Rows from block 5 of a small image classifier, named by matrix and row number. Rows with one number within an expert belong to one neuron, the router's apart. Each number is 200 + 40 x the weight over its row's rms, rounded and kept within 0 to 999. All counts start at 0.
Before each expert's rows are labels from the 100 images, of 14976, where the router gives the expert most weight on average: "top examples" is what is common among them. Only what is clearly more common there than usual is listed. The data: capsule endoscopy frames (Kvasir-Capsule). In brackets: how many of the 100.
# router: router (model.blocks.5.mlp.router.weight, 16x96), inputs 0-95
# up: expert up (model.blocks.5.mlp.up, 16x48x96), inputs 0-95
# down: expert down (model.blocks.5.mlp.down, 16x96x48, transposed), outputs 0-95

# expert 14
top examples: finding: ileocecal valve (82)
router.14,217,211,166,132,220,204,188,176,253,132,209,261,206,266,186,237,136,195,222,243,186,233,157,156,217,251,135,250,111,195,126,192,190,216,137,219,257,169,195,271,193,255,217,131,138,163,222,205,178,246,166,207,210,108,124,203,221,174,161,206,213,159,163,221,223,165,167,205,162,182,175,199,152,157,169,172,226,283,235,224,182,159,231,118,253,160,248,247,178,233,208,174,212,215,175,188
up.0,196,121,290,263,207,131,195,252,203,241,209,135,244,128,174,132,268,169,129,198,193,158,212,149,219,215,230,193,173,207,159,197,191,216,200,290,181,241,211,296,155,203,204,211,187,175,188,153,210,228,203,213,181,203,229,148,140,183,229,230,228,190,270,192,170,258,175,193,208,189,199,208,207,151,167,244,225,237,198,222,237,166,113,214,211,221,181,151,213,179,191,308,173,122,180,245
down.0,130,251,249,250,130,234,195,291,182,173,193,290,233,231,249,167,195,195,218,224,131,131,232,234,241,235,167,210,190,309,146,171,228,199,255,247,145,174,203,192,215,172,81,164,229,249,158,262,220,204,174,146,190,198,208,222,220,188,207,191,121,226,248,132,197,195,209,250,198,203,203,211,159,168,164,282,225,227,205,188,212,206,171,153,170,203,182,206,179,196,192,199,162,259,186,199
up.1,83,192,138,180,230,233,156,207,246,226,194,226,167,187,311,188,270,148,146,223,234,255,127,203,207,195,133,250,210,255,253,201,147,221,145,223,181,176,173,189,229,198,252,243,176,190,214,197,196,252,177,227,206,166,215,193,134,232,271,166,231,202,169,168,215,220,197,211,188,171,231,153,167,256,158,214,218,232,233,188,304,244,174,164,229,213,190,223,191,122,216,249,189,147,232,252
down.1,285,251,193,183,149,167,251,219,192,205,224,171,198,152,196,238,292,196,244,252,271,177,188,160,210,285,188,181,220,225,246,169,213,299,140,237,150,212,246,235,261,206,166,235,136,114,214,174,151,210,189,216,172,201,236,201,232,152,129,204,210,252,189,193,156,168,167,183,208,183,213,264,236,121,191,231,127,227,190,228,222,188,154,204,215,168,196,147,229,154,213,207,188,119,244,226

# expert 6
top examples: finding: ileocecal valve (55); finding: reduced mucosal view (36)
router.6,118,138,204,245,217,228,163,146,217,236,102,241,153,231,240,227,239,215,183,158,270,220,187,241,170,219,155,203,235,194,195,237,247,161,143,187,198,200,128,204,205,205,183,219,228,256,226,167,152,218,230,299,191,177,155,209,243,260,240,181,151,179,199,213,188,229,153,144,253,192,184,180,215,179,240,244,240,187,262,167,233,211,142,169,239,167,177,223,273,116,276,222,265,213,212,242
up.0,244,178,135,212,268,183,219,173,205,195,143,206,189,229,200,237,243,204,173,252,205,244,138,255,197,326,204,244,212,151,184,230,180,205,195,244,273,157,176,176,120,232,251,175,221,160,281,199,156,254,180,246,296,211,202,147,218,210,159,198,176,158,71,240,186,255,207,162,225,179,206,163,199,162,219,210,201,115,201,204,199,215,204,149,244,181,193,236,199,177,241,184,215,214,163,214
down.0,187,209,193,156,138,207,272,274,167,151,168,248,249,259,191,243,229,210,204,200,181,144,205,188,260,164,218,211,135,172,141,212,191,132,156,190,250,120,262,191,217,171,192,181,205,220,236,222,147,177,195,167,216,168,196,224,228,185,203,160,207,220,141,254,267,172,241,243,178,233,268,200,136,206,220,206,254,236,226,192,227,258,231,188,171,255,178,123,167,284,170,137,278,197,152,143
up.1,219,190,257,207,199,233,155,160,87,199,203,260,174,149,219,172,225,203,196,214,191,186,169,269,146,288,194,135,209,114,207,247,224,191,205,186,202,200,163,193,151,276,153,211,201,194,344,201,233,259,258,250,230,215,189,205,177,229,178,187,154,188,158,210,180,236,193,189,240,197,200,249,145,197,218,231,190,137,170,148,204,122,196,241,252,187,213,248,280,160,225,167,215,205,205,213
down.1,193,203,163,232,196,150,151,134,189,218,158,203,213,284,193,230,249,202,158,257,148,284,124,191,196,145,222,196,123,189,205,217,184,147,238,191,264,139,238,210,216,258,242,193,173,235,189,156,139,239,229,240,224,209,137,216,166,196,198,245,233,162,170,268,135,259,200,185,257,220,226,135,232,187,228,115,202,155,228,203,241,255,171,155,192,143,192,163,223,254,243,206,257,230,218,185

# expert 9
top examples: finding: pylorus (90)
router.9,184,240,222,181,144,182,265,226,238,190,202,152,260,149,206,187,223,169,196,203,197,172,160,189,213,193,269,164,248,188,217,185,196,252,194,173,177,180,251,239,228,153,205,221,150,192,182,204,222,175,188,205,212,255,244,212,162,162,153,250,268,239,202,199,238,249,271,237,187,168,258,249,114,264,193,224,238,231,163,177,203,166,119,151,141,242,242,117,250,261,182,268,167,120,122,160
up.0,112,241,161,207,153,187,202,155,233,147,167,207,239,254,208,240,292,151,149,196,262,188,248,264,208,229,178,214,237,146,204,195,194,242,162,203,232,225,236,210,238,181,231,256,163,166,189,183,99,218,208,256,215,186,242,196,126,158,217,254,238,244,146,182,226,287,253,226,142,163,213,199,165,250,131,224,228,148,228,187,237,182,162,154,181,235,244,190,236,203,193,238,193,154,167,266
down.0,255,206,167,183,153,160,230,164,175,167,243,255,267,253,184,184,156,247,189,232,128,158,169,130,245,190,248,168,174,232,188,198,214,194,221,171,195,218,261,186,235,229,253,196,224,140,185,165,200,143,234,147,205,181,197,168,153,200,258,188,287,184,190,282,207,177,207,260,189,243,162,155,237,212,150,160,166,212,205,247,219,225,190,174,164,195,171,133,146,300,218,196,281,265,193,118
up.1,151,258,157,178,201,218,180,235,275,158,207,157,175,184,236,236,228,120,172,156,256,216,256,252,173,199,217,194,240,156,193,172,151,238,181,199,199,206,210,214,281,172,204,285,136,226,197,274,140,202,160,239,185,213,209,192,154,192,118,168,200,298,215,167,278,219,223,248,189,150,279,249,146,221,164,250,216,171,210,176,205,179,157,166,183,253,224,130,260,183,220,227,159,180,196,192
down.1,178,185,164,205,260,162,235,164,195,189,211,206,271,231,248,200,196,219,190,177,175,201,183,172,223,174,164,201,211,187,169,155,165,224,197,189,245,213,227,103,190,230,254,194,191,99,207,222,194,166,188,182,199,192,213,259,133,211,265,163,323,255,166,271,244,163,263,239,200,265,190,150,243,289,198,182,252,164,218,207,198,252,194,188,129,221,153,196,219,212,192,152,241,229,92,214

# expert 0
top examples: finding: ileocecal valve (64)
router.0,236,234,99,242,247,202,128,193,266,205,235,161,156,224,157,277,160,169,186,221,197,252,179,235,190,187,131,218,229,173,249,216,197,156,218,220,207,171,182,177,182,205,291,178,243,171,137,170,181,195,153,169,243,134,178,195,239,239,186,227,252,177,199,228,115,213,170,165,265,188,188,179,218,148,232,151,114,149,242,254,242,210,239,154,256,149,159,215,157,157,193,156,238,232,218,224
up.0,148,213,204,194,224,258,167,186,191,248,156,134,169,217,191,222,240,166,211,125,287,192,234,218,172,207,175,169,308,165,263,192,205,222,110,168,131,258,148,168,269,121,191,287,221,196,206,204,217,187,148,230,149,193,197,249,217,226,218,184,210,194,240,172,228,194,189,169,205,193,224,178,211,254,197,282,209,147,219,182,209,231,169,250,211,198,164,205,249,106,146,144,130,206,207,199
down.0,183,176,215,254,286,197,185,134,184,206,153,122,199,206,230,141,165,263,143,223,160,195,234,266,155,209,188,122,244,77,205,226,179,183,227,189,223,216,217,187,207,185,174,200,193,176,249,257,188,248,248,220,249,187,228,234,137,182,236,160,192,232,165,236,192,182,232,173,216,131,229,230,135,261,212,210,220,165,209,172,278,198,172,184,180,211,134,225,278,240,234,268,182,199,124,191
up.1,196,289,187,225,184,207,163,126,188,218,176,157,212,189,222,214,280,150,169,262,252,182,196,124,183,178,222,189,193,155,177,159,118,225,133,196,131,218,215,264,236,195,221,178,181,194,224,203,216,165,204,272,192,271,226,225,183,255,254,197,163,181,212,193,247,170,236,163,181,124,213,226,190,210,190,182,311,258,173,196,170,150,121,237,134,230,238,153,184,216,131,258,207,202,192,163
down.1,212,153,231,202,242,106,135,153,205,244,195,171,147,144,170,185,207,279,191,128,202,173,182,314,190,218,143,120,132,173,221,241,227,216,183,206,186,193,182,237,240,283,200,166,212,209,245,244,176,240,219,187,244,251,241,262,197,204,178,212,180,133,233,242,138,182,231,219,228,147,154,284,166,218,194,198,159,204,174,186,209,202,258,188,252,180,219,281,180,181,227,161,205,153,225,192

# expert 15
top examples: finding: ulcer (72)
router.15,227,164,186,189,234,197,179,180,211,267,236,203,187,164,149,158,100,233,242,203,216,239,217,178,156,145,191,172,197,229,230,206,214,159,214,191,181,195,161,217,262,175,179,178,246,246,123,176,274,109,207,202,179,207,128,220,258,236,160,190,162,181,265,254,217,135,151,136,192,216,160,258,237,168,234,127,209,247,206,187,201,170,231,246,245,162,186,211,225,252,161,142,239,251,249,107
up.0,114,163,215,231,186,226,150,64,142,204,134,173,179,185,223,194,230,251,174,221,199,207,268,256,161,204,183,161,218,157,119,266,229,188,222,199,214,213,173,208,197,248,183,178,201,189,253,183,166,269,277,295,162,211,226,213,189,235,237,180,191,183,170,212,229,273,183,175,201,223,211,203,167,229,197,256,198,188,182,154,174,177,152,222,171,132,172,226,275,119,266,229,197,234,226,167
down.0,145,208,190,234,192,212,184,177,251,268,196,160,172,133,188,177,292,173,167,200,228,131,186,143,140,173,183,185,235,242,174,142,244,236,213,184,147,282,208,242,236,112,152,231,134,168,187,194,236,171,187,245,186,207,172,177,136,192,209,184,199,261,211,145,225,280,191,191,183,215,306,226,284,271,210,245,205,234,145,142,243,157,164,203,186,206,213,194,195,221,194,181,195,151,233,226
up.1,276,195,210,205,211,108,221,157,271,192,220,109,208,199,174,209,130,180,240,185,189,237,200,223,124,220,218,197,263,166,237,97,111,185,203,172,201,195,212,207,200,186,252,194,211,167,252,211,267,193,158,156,235,212,138,164,229,194,149,215,241,246,205,222,227,194,207,149,254,227,166,306,197,188,227,152,149,228,170,209,165,122,204,187,267,209,261,243,143,232,187,220,195,207,200,171
down.1,173,197,179,262,183,149,190,210,220,220,244,155,191,159,232,219,175,152,112,246,160,219,157,197,252,262,149,211,135,178,232,199,201,227,175,207,298,133,214,250,214,261,282,214,142,148,195,226,141,188,197,235,276,178,186,211,94,127,162,215,214,208,163,230,158,235,191,156,291,161,187,198,190,169,165,223,152,210,251,219,211,182,173,174,246,240,238,205,175,179,252,239,235,217,174,181

# expert 3
top examples: finding: reduced mucosal view (49)
router.3,170,150,206,229,161,217,168,241,232,206,212,176,197,218,147,259,260,172,186,197,212,237,194,146,199,175,169,256,171,265,232,158,256,190,252,238,196,142,207,216,273,158,174,141,147,241,108,176,180,179,155,243,166,134,158,100,159,210,164,204,188,209,266,136,179,246,167,214,219,193,220,192,274,137,170,185,201,260,214,246,217,169,260,196,228,175,129,169,167,201,194,270,163,200,256,235
up.0,275,147,289,187,147,153,226,209,210,152,195,234,239,176,150,250,132,249,183,303,164,212,153,175,244,282,198,203,157,207,180,155,215,204,143,189,182,170,260,208,150,222,195,150,216,226,206,173,207,225,229,178,255,210,170,144,250,140,184,224,248,181,187,172,206,163,214,212,218,179,193,263,144,191,233,145,244,268,140,211,189,148,167,161,209,243,245,168,135,238,230,233,218,160,147,145
down.0,226,227,208,195,202,158,219,175,113,171,227,183,184,199,193,222,244,152,240,138,168,158,182,253,162,284,212,142,129,149,202,215,193,256,179,267,219,220,156,217,184,241,186,205,220,217,315,218,196,170,199,230,202,282,214,190,201,146,172,205,193,219,97,201,166,265,255,234,245,103,218,223,143,174,175,184,268,161,157,121,176,172,189,199,169,197,237,227,168,257,198,212,207,225,158,186
up.1,181,199,202,289,213,195,150,156,202,214,218,161,184,175,219,141,275,146,210,160,295,189,205,273,114,193,177,144,236,200,196,247,229,176,208,205,178,189,161,215,236,212,167,250,180,206,237,174,210,266,189,253,165,197,185,161,163,229,202,207,180,230,245,251,211,284,207,119,168,204,224,223,224,192,261,234,195,157,252,166,222,186,90,277,198,144,158,149,261,133,224,200,174,184,219,232
down.1,151,170,204,179,197,196,259,224,274,227,189,227,238,236,209,261,164,143,221,185,269,164,268,115,263,195,164,249,236,280,134,158,173,221,246,214,154,188,213,162,180,164,254,148,198,241,149,165,246,167,228,172,153,159,202,208,199,219,231,204,202,201,255,207,196,141,218,246,211,237,198,168,257,268,119,215,154,212,232,276,140,263,229,234,153,196,191,148,219,230,156,204,193,225,258,216