From a checkpoint of a small image classifier: 96-pixel images, 6100 steps.
Rows from block 10 of a small image classifier, named by matrix and row number. Rows with one number belong to one neuron. Each number is 500 + 50 x the weight over its row's rms, rounded and kept within 0 to 999. All counts start at 0. Numbers have three digits each.
After each neuron's rows are labels from the 100 images, of 14976, where the neuron reaches its highest value: "top examples" is what is common among them. Only what is clearly more common there than usual is listed. The data: capsule endoscopy frames (Kvasir-Capsule). In brackets: how many of the 100.
# fc1: MLP up (model.blocks.10.mlp.fc1.weight, 384x192), inputs 96-191
# fc2: MLP down (model.blocks.10.mlp.fc2.weight, 192x384, transposed), outputs 96-191

fc1.302:396509545436517534530567491439524549464490421524609474474518521481475433587588487487439514514492489510480519529474509502500474494454414515435482610523427559438538499523548508521541556358504533494516417472493633478412441473425471551447497542525394431504553427531582566538507541488455598555
fc2.302:448464514479461456476452440496470461553500583475452543499467565374536534528417451516490557474488521419518463434510534541436550437551510466540492564526457493534587484511536528546584421577523533468460421543561426584471514488476462556497534469506431557470503515501586484554555495409587422462
top examples: finding: reduced mucosal view (45); finding: ileocecal valve (36)

fc1.112:514523471553459526469488456500502480462525541525468547375484598458447571397467554410515425504489505461603494568551454526582547476459561486448543508485578547409527487510444572504360473497578538468507510552437540555447553466535479518469527501554599445502505475451480483524520495500519515399
fc2.112:587523488457540618517459487552459591556496436491452425524461548489486581497560428501572578505513515496534454488518508572408501466430447515498526434457493541499515499530411469538486474571452568506539501561479466519477550544524440436476446430450548498550499430520492501459490575456536484676
top examples: finding: angiectasia (43)

fc1.203:392452500518523576521498525538434520501543420529582478494513470610516442531553452468449586530548555495485503535456451516474457492484398498427527528447456569471470488510549557484523527420445522448451446525436601452497452465480451631489520535543457438529560423554506445524503476474469510560
fc2.203:487482561420442462525515408471493487528499551513486493454532587437533588531479481540414590467526559492517446425528500602428502407545463471512483538567450509533575514563542487508566453527549561470459460545579478530501526542498471525497524423537415517513541487529619485552460509423602484535
top examples: finding: ileocecal valve (48)

fc1.327:448530416483425457483412428581490511532549515448524526485435475509477553557507555465409451551461499506532498493502483534492471560630508430464616400560511491385505522454521516586484437567455551522547537534499444483502456527581565524429542469431541475493434507480546506500446516560560499566
fc2.327:558428517486521513514590508503572528518518519462418498393449443356583500510496475571532515452483442459481540474558477573510584433460468413607538554490458508438504499576542523490485500436536435428530491460472477483471494523667491541500452453456550483478462465485548553510467496442510447537
top examples: finding: foreign body (30)

fc1.22:428505528474542563559500436485516515462540482544584492506535520611564512458522488574495497494476600524475480492497478477446458527488462521486549459520414543536530490476581600550555506433453549481501453488461613447505438424452440528525529512550439421538637427469493428543396530465462550569
fc2.22:443504475484438517429553468455505434559533501416466470486556602463541481571456598474499564507550498482471468465509502496502548499556446533520476571484428507518568487550408515487570443433532622440444469540547469498519462528401484578550516416490474516555458504486617443585518494447518492555
top examples: finding: foreign body (26)

fc1.372:447444519516517478484517453548465448471502524522500464539536527478460504523506498507503511547512475512546543497520437538541449516430472539480481519440468602482412474521576506519557507538427471484469428515479554491484525490428549541399512564526451396526625495530507476486464509518445450515
fc2.372:465542596513459428518539529524465453567546565552407568420440553504543473528510510493436556505590557485568463437552580430422522494572511470437417511536566449543563514562543483423556504453567535399493485510514472556552439515529541511463522495473474574427396403468509396513604519438526425501
top examples: finding: ileocecal valve (37)

fc1.18:418405496467544539548522526462464488396539523519497490511468481464540499548624429457512518545501510573539525526458431516460434537466395537455505486336549508493504502466641543527464562473451474518483388528410581526472403589473486539443564533599387454458555500525450467546477455505530457520
fc2.18:446513581415517393510417448501500501490486522561522535423446508544532486535439425478454536450541514489496511465479533464396472442541567422522555473658491511542579499524547529502574541539564504467471491487574472573452480497483446545461519481555375466449537401535573487511454492438568448488
top examples: finding: reduced mucosal view (41)

fc1.68:402497554498512510530549495500501486521509476524619470502551496511471535538644426413459525473495532494475507511473402468515436520445393520443475550427517541445525453516626550503536570394424536476469465483457612500462416464395466587424487584535382457508597434497442469491525497513473508563
fc2.68:404480542420457451508493426518487486542465504517491526487505534443475547568460440529421570483512542424521497407513545600397506396500498453564526533517475525500575482576540490500550432540525568466473437487605456526493468533421459553487490465478395458478527503546607500535505520460566466526
top examples: finding: ileocecal valve (44); finding: blood fresh (26)

fc1.333:409522499537488483463490445444458527449549518500508445586495481520481474510522517563514531495538471611492528540472455501517447435494509512442466503408590524552411436503688473527488502497471420494527388526436618483523418502452452520412506548541457371537547511490499521509479521479470623522
fc2.333:442534542497540400516472542503530488479554574548481572351412430480556428547473504514491539444532499519537481472486548495402480527553621439531510494585538475532566479536579514471507514603545418465511559501506450611496423506495466516487585490499546495420443418481522438485515485446548383454
top examples: finding: reduced mucosal view (33)

fc1.309:424479531477493537536468439512459520504519541493619523489447518464545524559557470540450555469464554483549498500498485506448457533487357493501532529449458508451465478522543565591587539442415547535480397536472593539402444531361460522483509563539456475470670450514458576572486475491534502514
fc2.309:450475480495491483489513514522421442571449550510376509548538619480548396554515467516402562549528543470502521401510554479469487437531548532399513517525571460537583510458395494502503524557591557479477433470443466488524422463589528485512430554516372522462455500480557498486498577471558468499
top examples: finding: ileocecal valve (44)

fc1.264:401440539532482556520513472457494494487471473480641447526489588470507456565576486480490534518479517471468521507450380459474429523391401588416478516480536540438517481524588527523542582417420541498500405497432579476462377467425467576454489589517422492456565458581482506469477460469480500533
fc2.264:415430542418451483482487427548472520513465490520517523494517550418445515584436445515437559462470527431535495401522527582417477383460486509544494559531461524448562463568543476526532456482497594471492447470587475521477458552391492592460471509527395480462555487555587527501516526494526503487
top examples: finding: blood fresh (60)

fc1.92:463451500434527487482499482456459501491544430482527431491518474490488404552656480461469563489515529511475559553450433494420437554511428563439509539423552574478485413478610582510521523479482406493479422557428607494428443520451452626446450579550410429560567480545467453536434498478455546586
fc2.92:454497560470495442530423411489478511472530567539528490454442482509553494494503419517426584470517558495528462461491471558381509524558557449526531524507491525538551454549630549511574450589483456492473444571531494553469519536475448562474571533613392453498593468541533453514439491418588447513
top examples: finding: reduced mucosal view (33); finding: ileocecal valve (33)

fc1.322:666575507505462513372483600438541480490543539553541527493504505453500580642467502518425485535491461532572468535559476552588413513513462493460475475540454522457507551490489519425464547554522509551444475548459501479448595539593515483509509495465530458468436464483614528535486442550513532511
fc2.322:521413493496504544494540592561402516570508437542551536397503407585479583382430453517479562557486479469467484455566511551483580511452477456487496612445512525480445481547520407546495391586502548458435413499449369461495613533613549515545536539489500534433509515496499552527467466485452483494
top examples: finding: lymphangiectasia (27)

fc1.75:546476481544526515491535467482542546466487457410518411457530514551418497493449524503521464444502415494533510495455476502582468596455490517531445530512452505627629579574481417470562535555496447458524374529487470624537627450571570571600524458472505597493559373525514465509507559453534448395
fc2.75:605470509508507409478417544489421499503517486559501614447528423505476558391506548441465524578520504536600411508518507536566575426544508518471579544458554483474385464579420448473465492503540529453408431490555470409485634561518522593489481586475461459478569521510542517483547484564453600533
top examples: finding: lymphangiectasia (27)

fc1.240:469464502457536586517476392484522501509532504543556471600592555623510497500498510483510569550521630537459475447534408537512477452493451553402456492482432499537487491442544522539622484492477493474421404461449558507511458412404522539517514591539477370474568485470427551461521523533504441560
fc2.240:420450562487464469462587487518444468557549570512432542478485621425465483511513535459511527527579505485534508489499515455486531480524449558425387524513561495510565489572507512436546548386511656396501449503502467505544424524448530532487501557510434572434394469516493382491607514509463495540
top examples: finding: blood fresh (49); finding: ileocecal valve (42)

fc1.93:467600474563513473448514485477551521475464529484524524601454559526480483518546544505471491541530478492475546519576527533487514463517483463457530421517540482610465469469455512451490463414484488530385542471522444478546365488549517528394440506481544491419482560427418598556481552493502496502
fc2.93:588515442474515526498493547516564520574456435449428504467478457550492519456481553408496546499492494525550472536528533457407502553463493541513559487546502454519598520521484481499410520261495626505509543491530436560500477501559513534504489583534403577495512472494503533518509562517469544577
top examples: finding: ileocecal valve (44)

fc1.347:459419513470485481500516421445418469414524534547508437543504468488488470531557467525453508485481544486471527591481487481529510572492424478464488463460543532487463454502674591538463467510421374485443428551482632479532529518431472522382520565533443395514579484574443468515438489520423525570
fc2.347:497583579505524409526438484493499494480532556586473544380431487480590490502482497475442535453550535518520478437501555485376493513598577418463483513580520488550570484495556516474547496574615428464490536502545455594485494507500436526492573458520464530446496430497547463524512485399617409526
top examples: finding: ileocecal valve (26)

fc1.137:505556596511476463507507566495471407520528526510500526468428498427457579484425545454514548556591461479414451580436580547497483448393435484534489458555477427569487550484420539579443522490510475502487501510431409513486413594488488503471518392434468423495534421531448590425568545498498558495
fc2.137:515554475454507533409472564461547463404545478573489502548472459620492502510622534536532499548480484524438475489460536501444552380520568480619513512560505526492506503512337461521515410386441513486530463569545491527491499472566470538521463481471566592551438502559518515555449505483542446541
top examples: finding: ulcer (35)

fc1.378:420520546447519502430470562549543514459532442501459535468497471560539479499469557466527442458450462486431449469581475476474473446448436569555587478506493504515542515524435557590513411532411474475540516454497550470543343484482539454478525467399493496425524629515454527456444520529340468503
fc2.378:469465390519527506475477562500590407474491487459397509510422491584459388527542522434574569453477468454501480485534480483433532476502578487623559483661545491522570585468556453534459531550529542538488559449582455473505471461457531466483378557503423530462502544464533461466525484502503545642
top examples: finding: ulcer (33); finding: ileocecal valve (25)

fc1.127:418539490534562445408515404411465450395503542518556518499471516523495449466519533495403483509518458495415563457542396493505517658547511522458481514541472439546419493488508477444533510465460527465489528510573473463593579499492440571459446407402495485501448509495557553501591613568553440496
fc2.127:658528412541464468452549513549473531530455501519471540457473441423476560463448505518502521500551522506560461519546512612526558518480474516438513537408535514471554493513590470475420401482524599438510504450468387474409609544613513474451458543507581488439563469502572501502494516503455515619
top examples: finding: lymphangiectasia (28)

fc1.380:489507461518536528518514494494535512532524514506526466500487482562491490510544484437532537569557545512482465539457410504504514560482443568417537467444503510486554459501491599482480567484470513489442413486395534497435479548526396584498549587542409464503601478525425457489507470530483473592
fc2.380:482426534393449505572483367474484546471486513503495409513551562580477516504421488529488476507460549524448463527511409582442451435501520470541518470506429540485469504553566504489553481576520573489496478536503523469497548531414495561523520468587428420586520517523572448463422495458503509434
top examples: finding: blood fresh (47); finding: ileocecal valve (40)

fc1.256:424454514444533487560545512532438491479510494538569454509472543543463447534595467459475502570531550525553537513492430452471434602488413582508550544423484575499433444531557549457552558466456504493403469570435527482410461445450432609468438584566381421537543502566460444525489512443471549624
fc2.256:424502496417421490492473411475485498488518515495545470463518541508487556547493480546409585464478547449494455416505491589398502465522507485476501548545442522509587486551486509526578408459520550500478466534578510502465496535423439560524528488569398435512587493526637503580433530420574525538
top examples: finding: ileocecal valve (50); finding: blood fresh (47)

fc1.105:502474532546551502505566515508485517563456502482577497515490545541457376544615476404484420523443504453467530535460411488560492575440452533408507582432524519467477443440565572535541557393424413506458476467429573494496393449427500598426500550485446434515554458496453474486539482515452486617
fc2.105:459476572409497511529462394567487562518418455504470417583525520546432532564378399552462490500462553425500518484559464537458460408461546463601568524482432536427461483518576460520498479577492536480499471484523507438477519526447488568475438455524486432538547543544535479423456524491497535461
top examples: finding: blood fresh (59)

fc1.117:429471543506504559539534506477453461441490506474614484552499521477486438582596479429447528525452538548514553517469430510502501511439426527412492523452510537544506466549585518515560576397411538509479446441488633468452361504459437571448504565509395429467585482500473486481501535499447554601
fc2.117:440487506441455487481489432543486485528464500515482527485555540500427487552430427505453538475454533414525488402536510578396521412479486467522521555496477544455526455552500460518528395520534559477477472523587435508476503531413478574471481475523392456517560517541645514502484539472501501489
top examples: finding: blood fresh (56); finding: ileocecal valve (30)

fc1.119:431458538585556524521576479546561515512529572420534469552520631585515431516478464564475468536406478467466504543551478496551507477442486468468543565454451504568456452502520475514464481451417539504471525462488440425444350473539483570462462505512506450510506573466534541515563425518471488499
fc2.119:527454436510579482502532594505534526493485387493432503539530501448533445485390618513529470540493468499514480477548628476509476462495565534615528447594480470522543513510619511563430480475457523495493542514462429454505430434517464503518486444443573541525459592472543511506453492548495517455
top examples: finding: blood fresh (55); finding: ulcer (28)

fc1.358:417437511530619482470564517542441536495495550479530520534465558644429482492512558571514479492490444483430506511493428537628468479381458443480447474464468533488481521492493480478559527409501357495533457532491476477511432433576593453418472532498533440462536527512496545458554578554503468434
fc2.358:435495512561477516525507518512587546551459377425521558497494556355513464481426572565542489475475430489457513538508570568522495394530503557670535506521463505507571548492529490491456472445416537506522471492496474552489408506540508509523451394466574541431469507521461484483554510502530527499
top examples: finding: reduced mucosal view (36)

fc1.336:522460505512372486493418447446526466518633453442508539525535434519514521588533466542408551498544474517501394453511604555526456541509438513501582487477510479426467525550445486484505672573495504438493401465526445532545516501540433503468559478476441425422508594466517464518493526589426509449
fc2.336:571467403525476526515491538516435553507508518477448450502508487461456475352450517508440498469489523457499466478575630561446482417502487503534515526534556540507414434519469501488512401477540503514489371553544456408482549454594468561500461500459529552510509585498521494509547511529501560454
top examples: finding: ulcer (56)

fc1.142:539461471530533477510541519534509505518467437474460437463494417491510557529418464460470465504439495510450412510521525589551485472515561555545493527505534425525384431508431573405454465561509475488415529503548484464451540483549472504546500478530525424582396456410563403488533479454609567512
fc2.142:527477521537504504472507531508443522549499521475516523538478489477533526561581501534478455499524513534487480511514463577567527417491600425545496555505459507454406452553376482478484423486418459454486528606456498501451530528525519535505517362493549586532539490552471497496498519466496418557
top examples: finding: angiectasia (27)

fc1.104:498556396454511471554555455465424519623517412515483524501486434467525513448531446460547437537503510466498490509488452472550581563490531429477587394478557571406543537432546583425502544515493492503493458505543487483575542467457513395467511530513485513441560503499513538509568568507561506412
fc2.104:595516476450470602465488510520585550438479481510489505547486564521477510502564583473525553467516475481512444463555505556406538545504406510492513484469480439471576542567562443517538462403518526553553525415502460491466562550588506551548448412524600484427558441521532518524520495457434480634
top examples: finding: angiectasia (28)

fc1.0:436450488445583479517510498499507456519475494472551534526524438479469464461543486569457524432437533462392417497488472484434436443454608482479597445542516527463549567513489438442506527451440529452505536463586460498471556446478524555477509480429417453487615488610468498525527462504502484471
fc2.0:529564465562506516456516513445510436523528439531474509489437411529479540557493473431510573522483469565468456491489518512451486476464493417553508548653483521477500532489528561517498523431451543525395447561551419535476423484610470530526424444486550505547511492529524532485410471463464528585
top examples: finding: ulcer (28)

fc1.51:531516446445468516523572529460520503434427456549476538532482497535534561460547523483507541481553511520476453610496486487551459569562433628438493524443524516513484523489496552451527541517521545454487526404477521434469437520577424478490541500535585514498509518466467563536461438549573562436
fc2.51:713512479471555488489453468564499571552533530531449503479535505552537573457528555346474464465532506481595460511521531532478571551533415452449513491417483492446458481555492465455502506412543465526499547528485536523436616592533488544487550495515566495506604461542518532541501507489449457490
top examples: finding: angiectasia (31)

fc1.172:457507489510415488476407594585515487531527575427568530460537496524408545558467422500479491472550498531541581408497445534514479617458578438483483453543549462537528531391536481494505499583528526447495522389452429546540474552508532448476386433472505532440541467486414558475506503464517499522
fc2.172:472540472485475511457483483475533432465525380532459549560453535646470461384592487373528570490470478522538444470464513481452560518501496485502563481495567498536536541481464504531472479358460588516495517482575445452525578525587489483449430576528477494426570506521521474530472518581531554596
top examples: finding: ileocecal valve (58)

fc1.145:418437520496490496452490446460472487529473431482564442643562524616486526503493569499488511607463566552430457434527366507544529435484453513484482503487430521536532514509560535560520554483439494464398456452454544493564504483422515534524602552449462340520545485441528481526469485506503504553
fc2.145:408438588493439447505562473481458495540538560516471540403471568446456533522514519431531506512564524522524464483511488520462529492517480493450366519522531512494540481603580477422559517406509624396522467523504461519538444540474543525466544521507484558476410456499505388497567510477456475514
top examples: finding: blood fresh (52); finding: ileocecal valve (28)

fc1.266:466477507570465487507507513363570485403580527470512471447413528459459535532499493519514511473479413504509442518510449550527438547462504469528493587485457481451541476465623460500492485433484518510353535450554461481483360597477468465515455496454524450476474469584536515522447438462448480437
fc2.266:493495443522515511450556550526459524460470485493511532547477502434495434520531514442478480512479486431513528547556504483440481481464539454518538545556480486489451493489607458502517489567534518501498550540523421508484382458495499583475542387370558615567434586476593451533515430478440450473
top examples: finding: foreign body (35)

fc1.270:417502554486514481521572436501503557501451505533523449560489505648499470499491427474499550571512520502495439399457392480493436479448416567477485453518421539530579481555472551576529523438422600456467398470460506472583472469478492537504483573515423322528568437518522442477496513499518548604
fc2.270:488421517492477467476591472544431475554509567501395524499552640402441460491547514451448538538583498485552548499508509465490483434526465571407397508506557512454509459576493483451511559459537626380474446500468533457530446526457520536446473550517438564442403456537496414454598563521415503530
top examples: finding: blood fresh (56); finding: ileocecal valve (32)

fc1.5:419420425542559537408529490507523437442484404588523489522367469502458454534550519503628481508504511506511520397518453466503504530466519524504562464615557460462507501418432477459472511445470498453484512570547529457478475509492559412479486519491502576513569507423476502533474578551403463552
fc2.5:498502394525524503450449517509578481442528463478430476481462450529497465470387532424540584466517483512528475494547540471444565517524585543593562491638524518523602507475473464543445449440465528524532558466547456492499453522496481479535443572528479451467470475479543510512476504489477516658
top examples: finding: ulcer (44)

fc1.56:496539445491454577483516571539569478436524593487627402546528508517408551497514496482446446443456426499515423585510551463480515533559474459481457512472574506489498534527488502485517613437463457496475526458508478511574456509564551542560548536420531439485418434455549413548528465493582502568
fc2.56:491481489481499451431411522489492541499562518500494513435497526630464493382391533456468505488490531513548455488435563459476510492528433558387530505489540510473476439542362484424523507393484597540470473483528505454476555507563451576499594649565412540471603448552465560476452487522469620483
top examples: finding: angiectasia (29)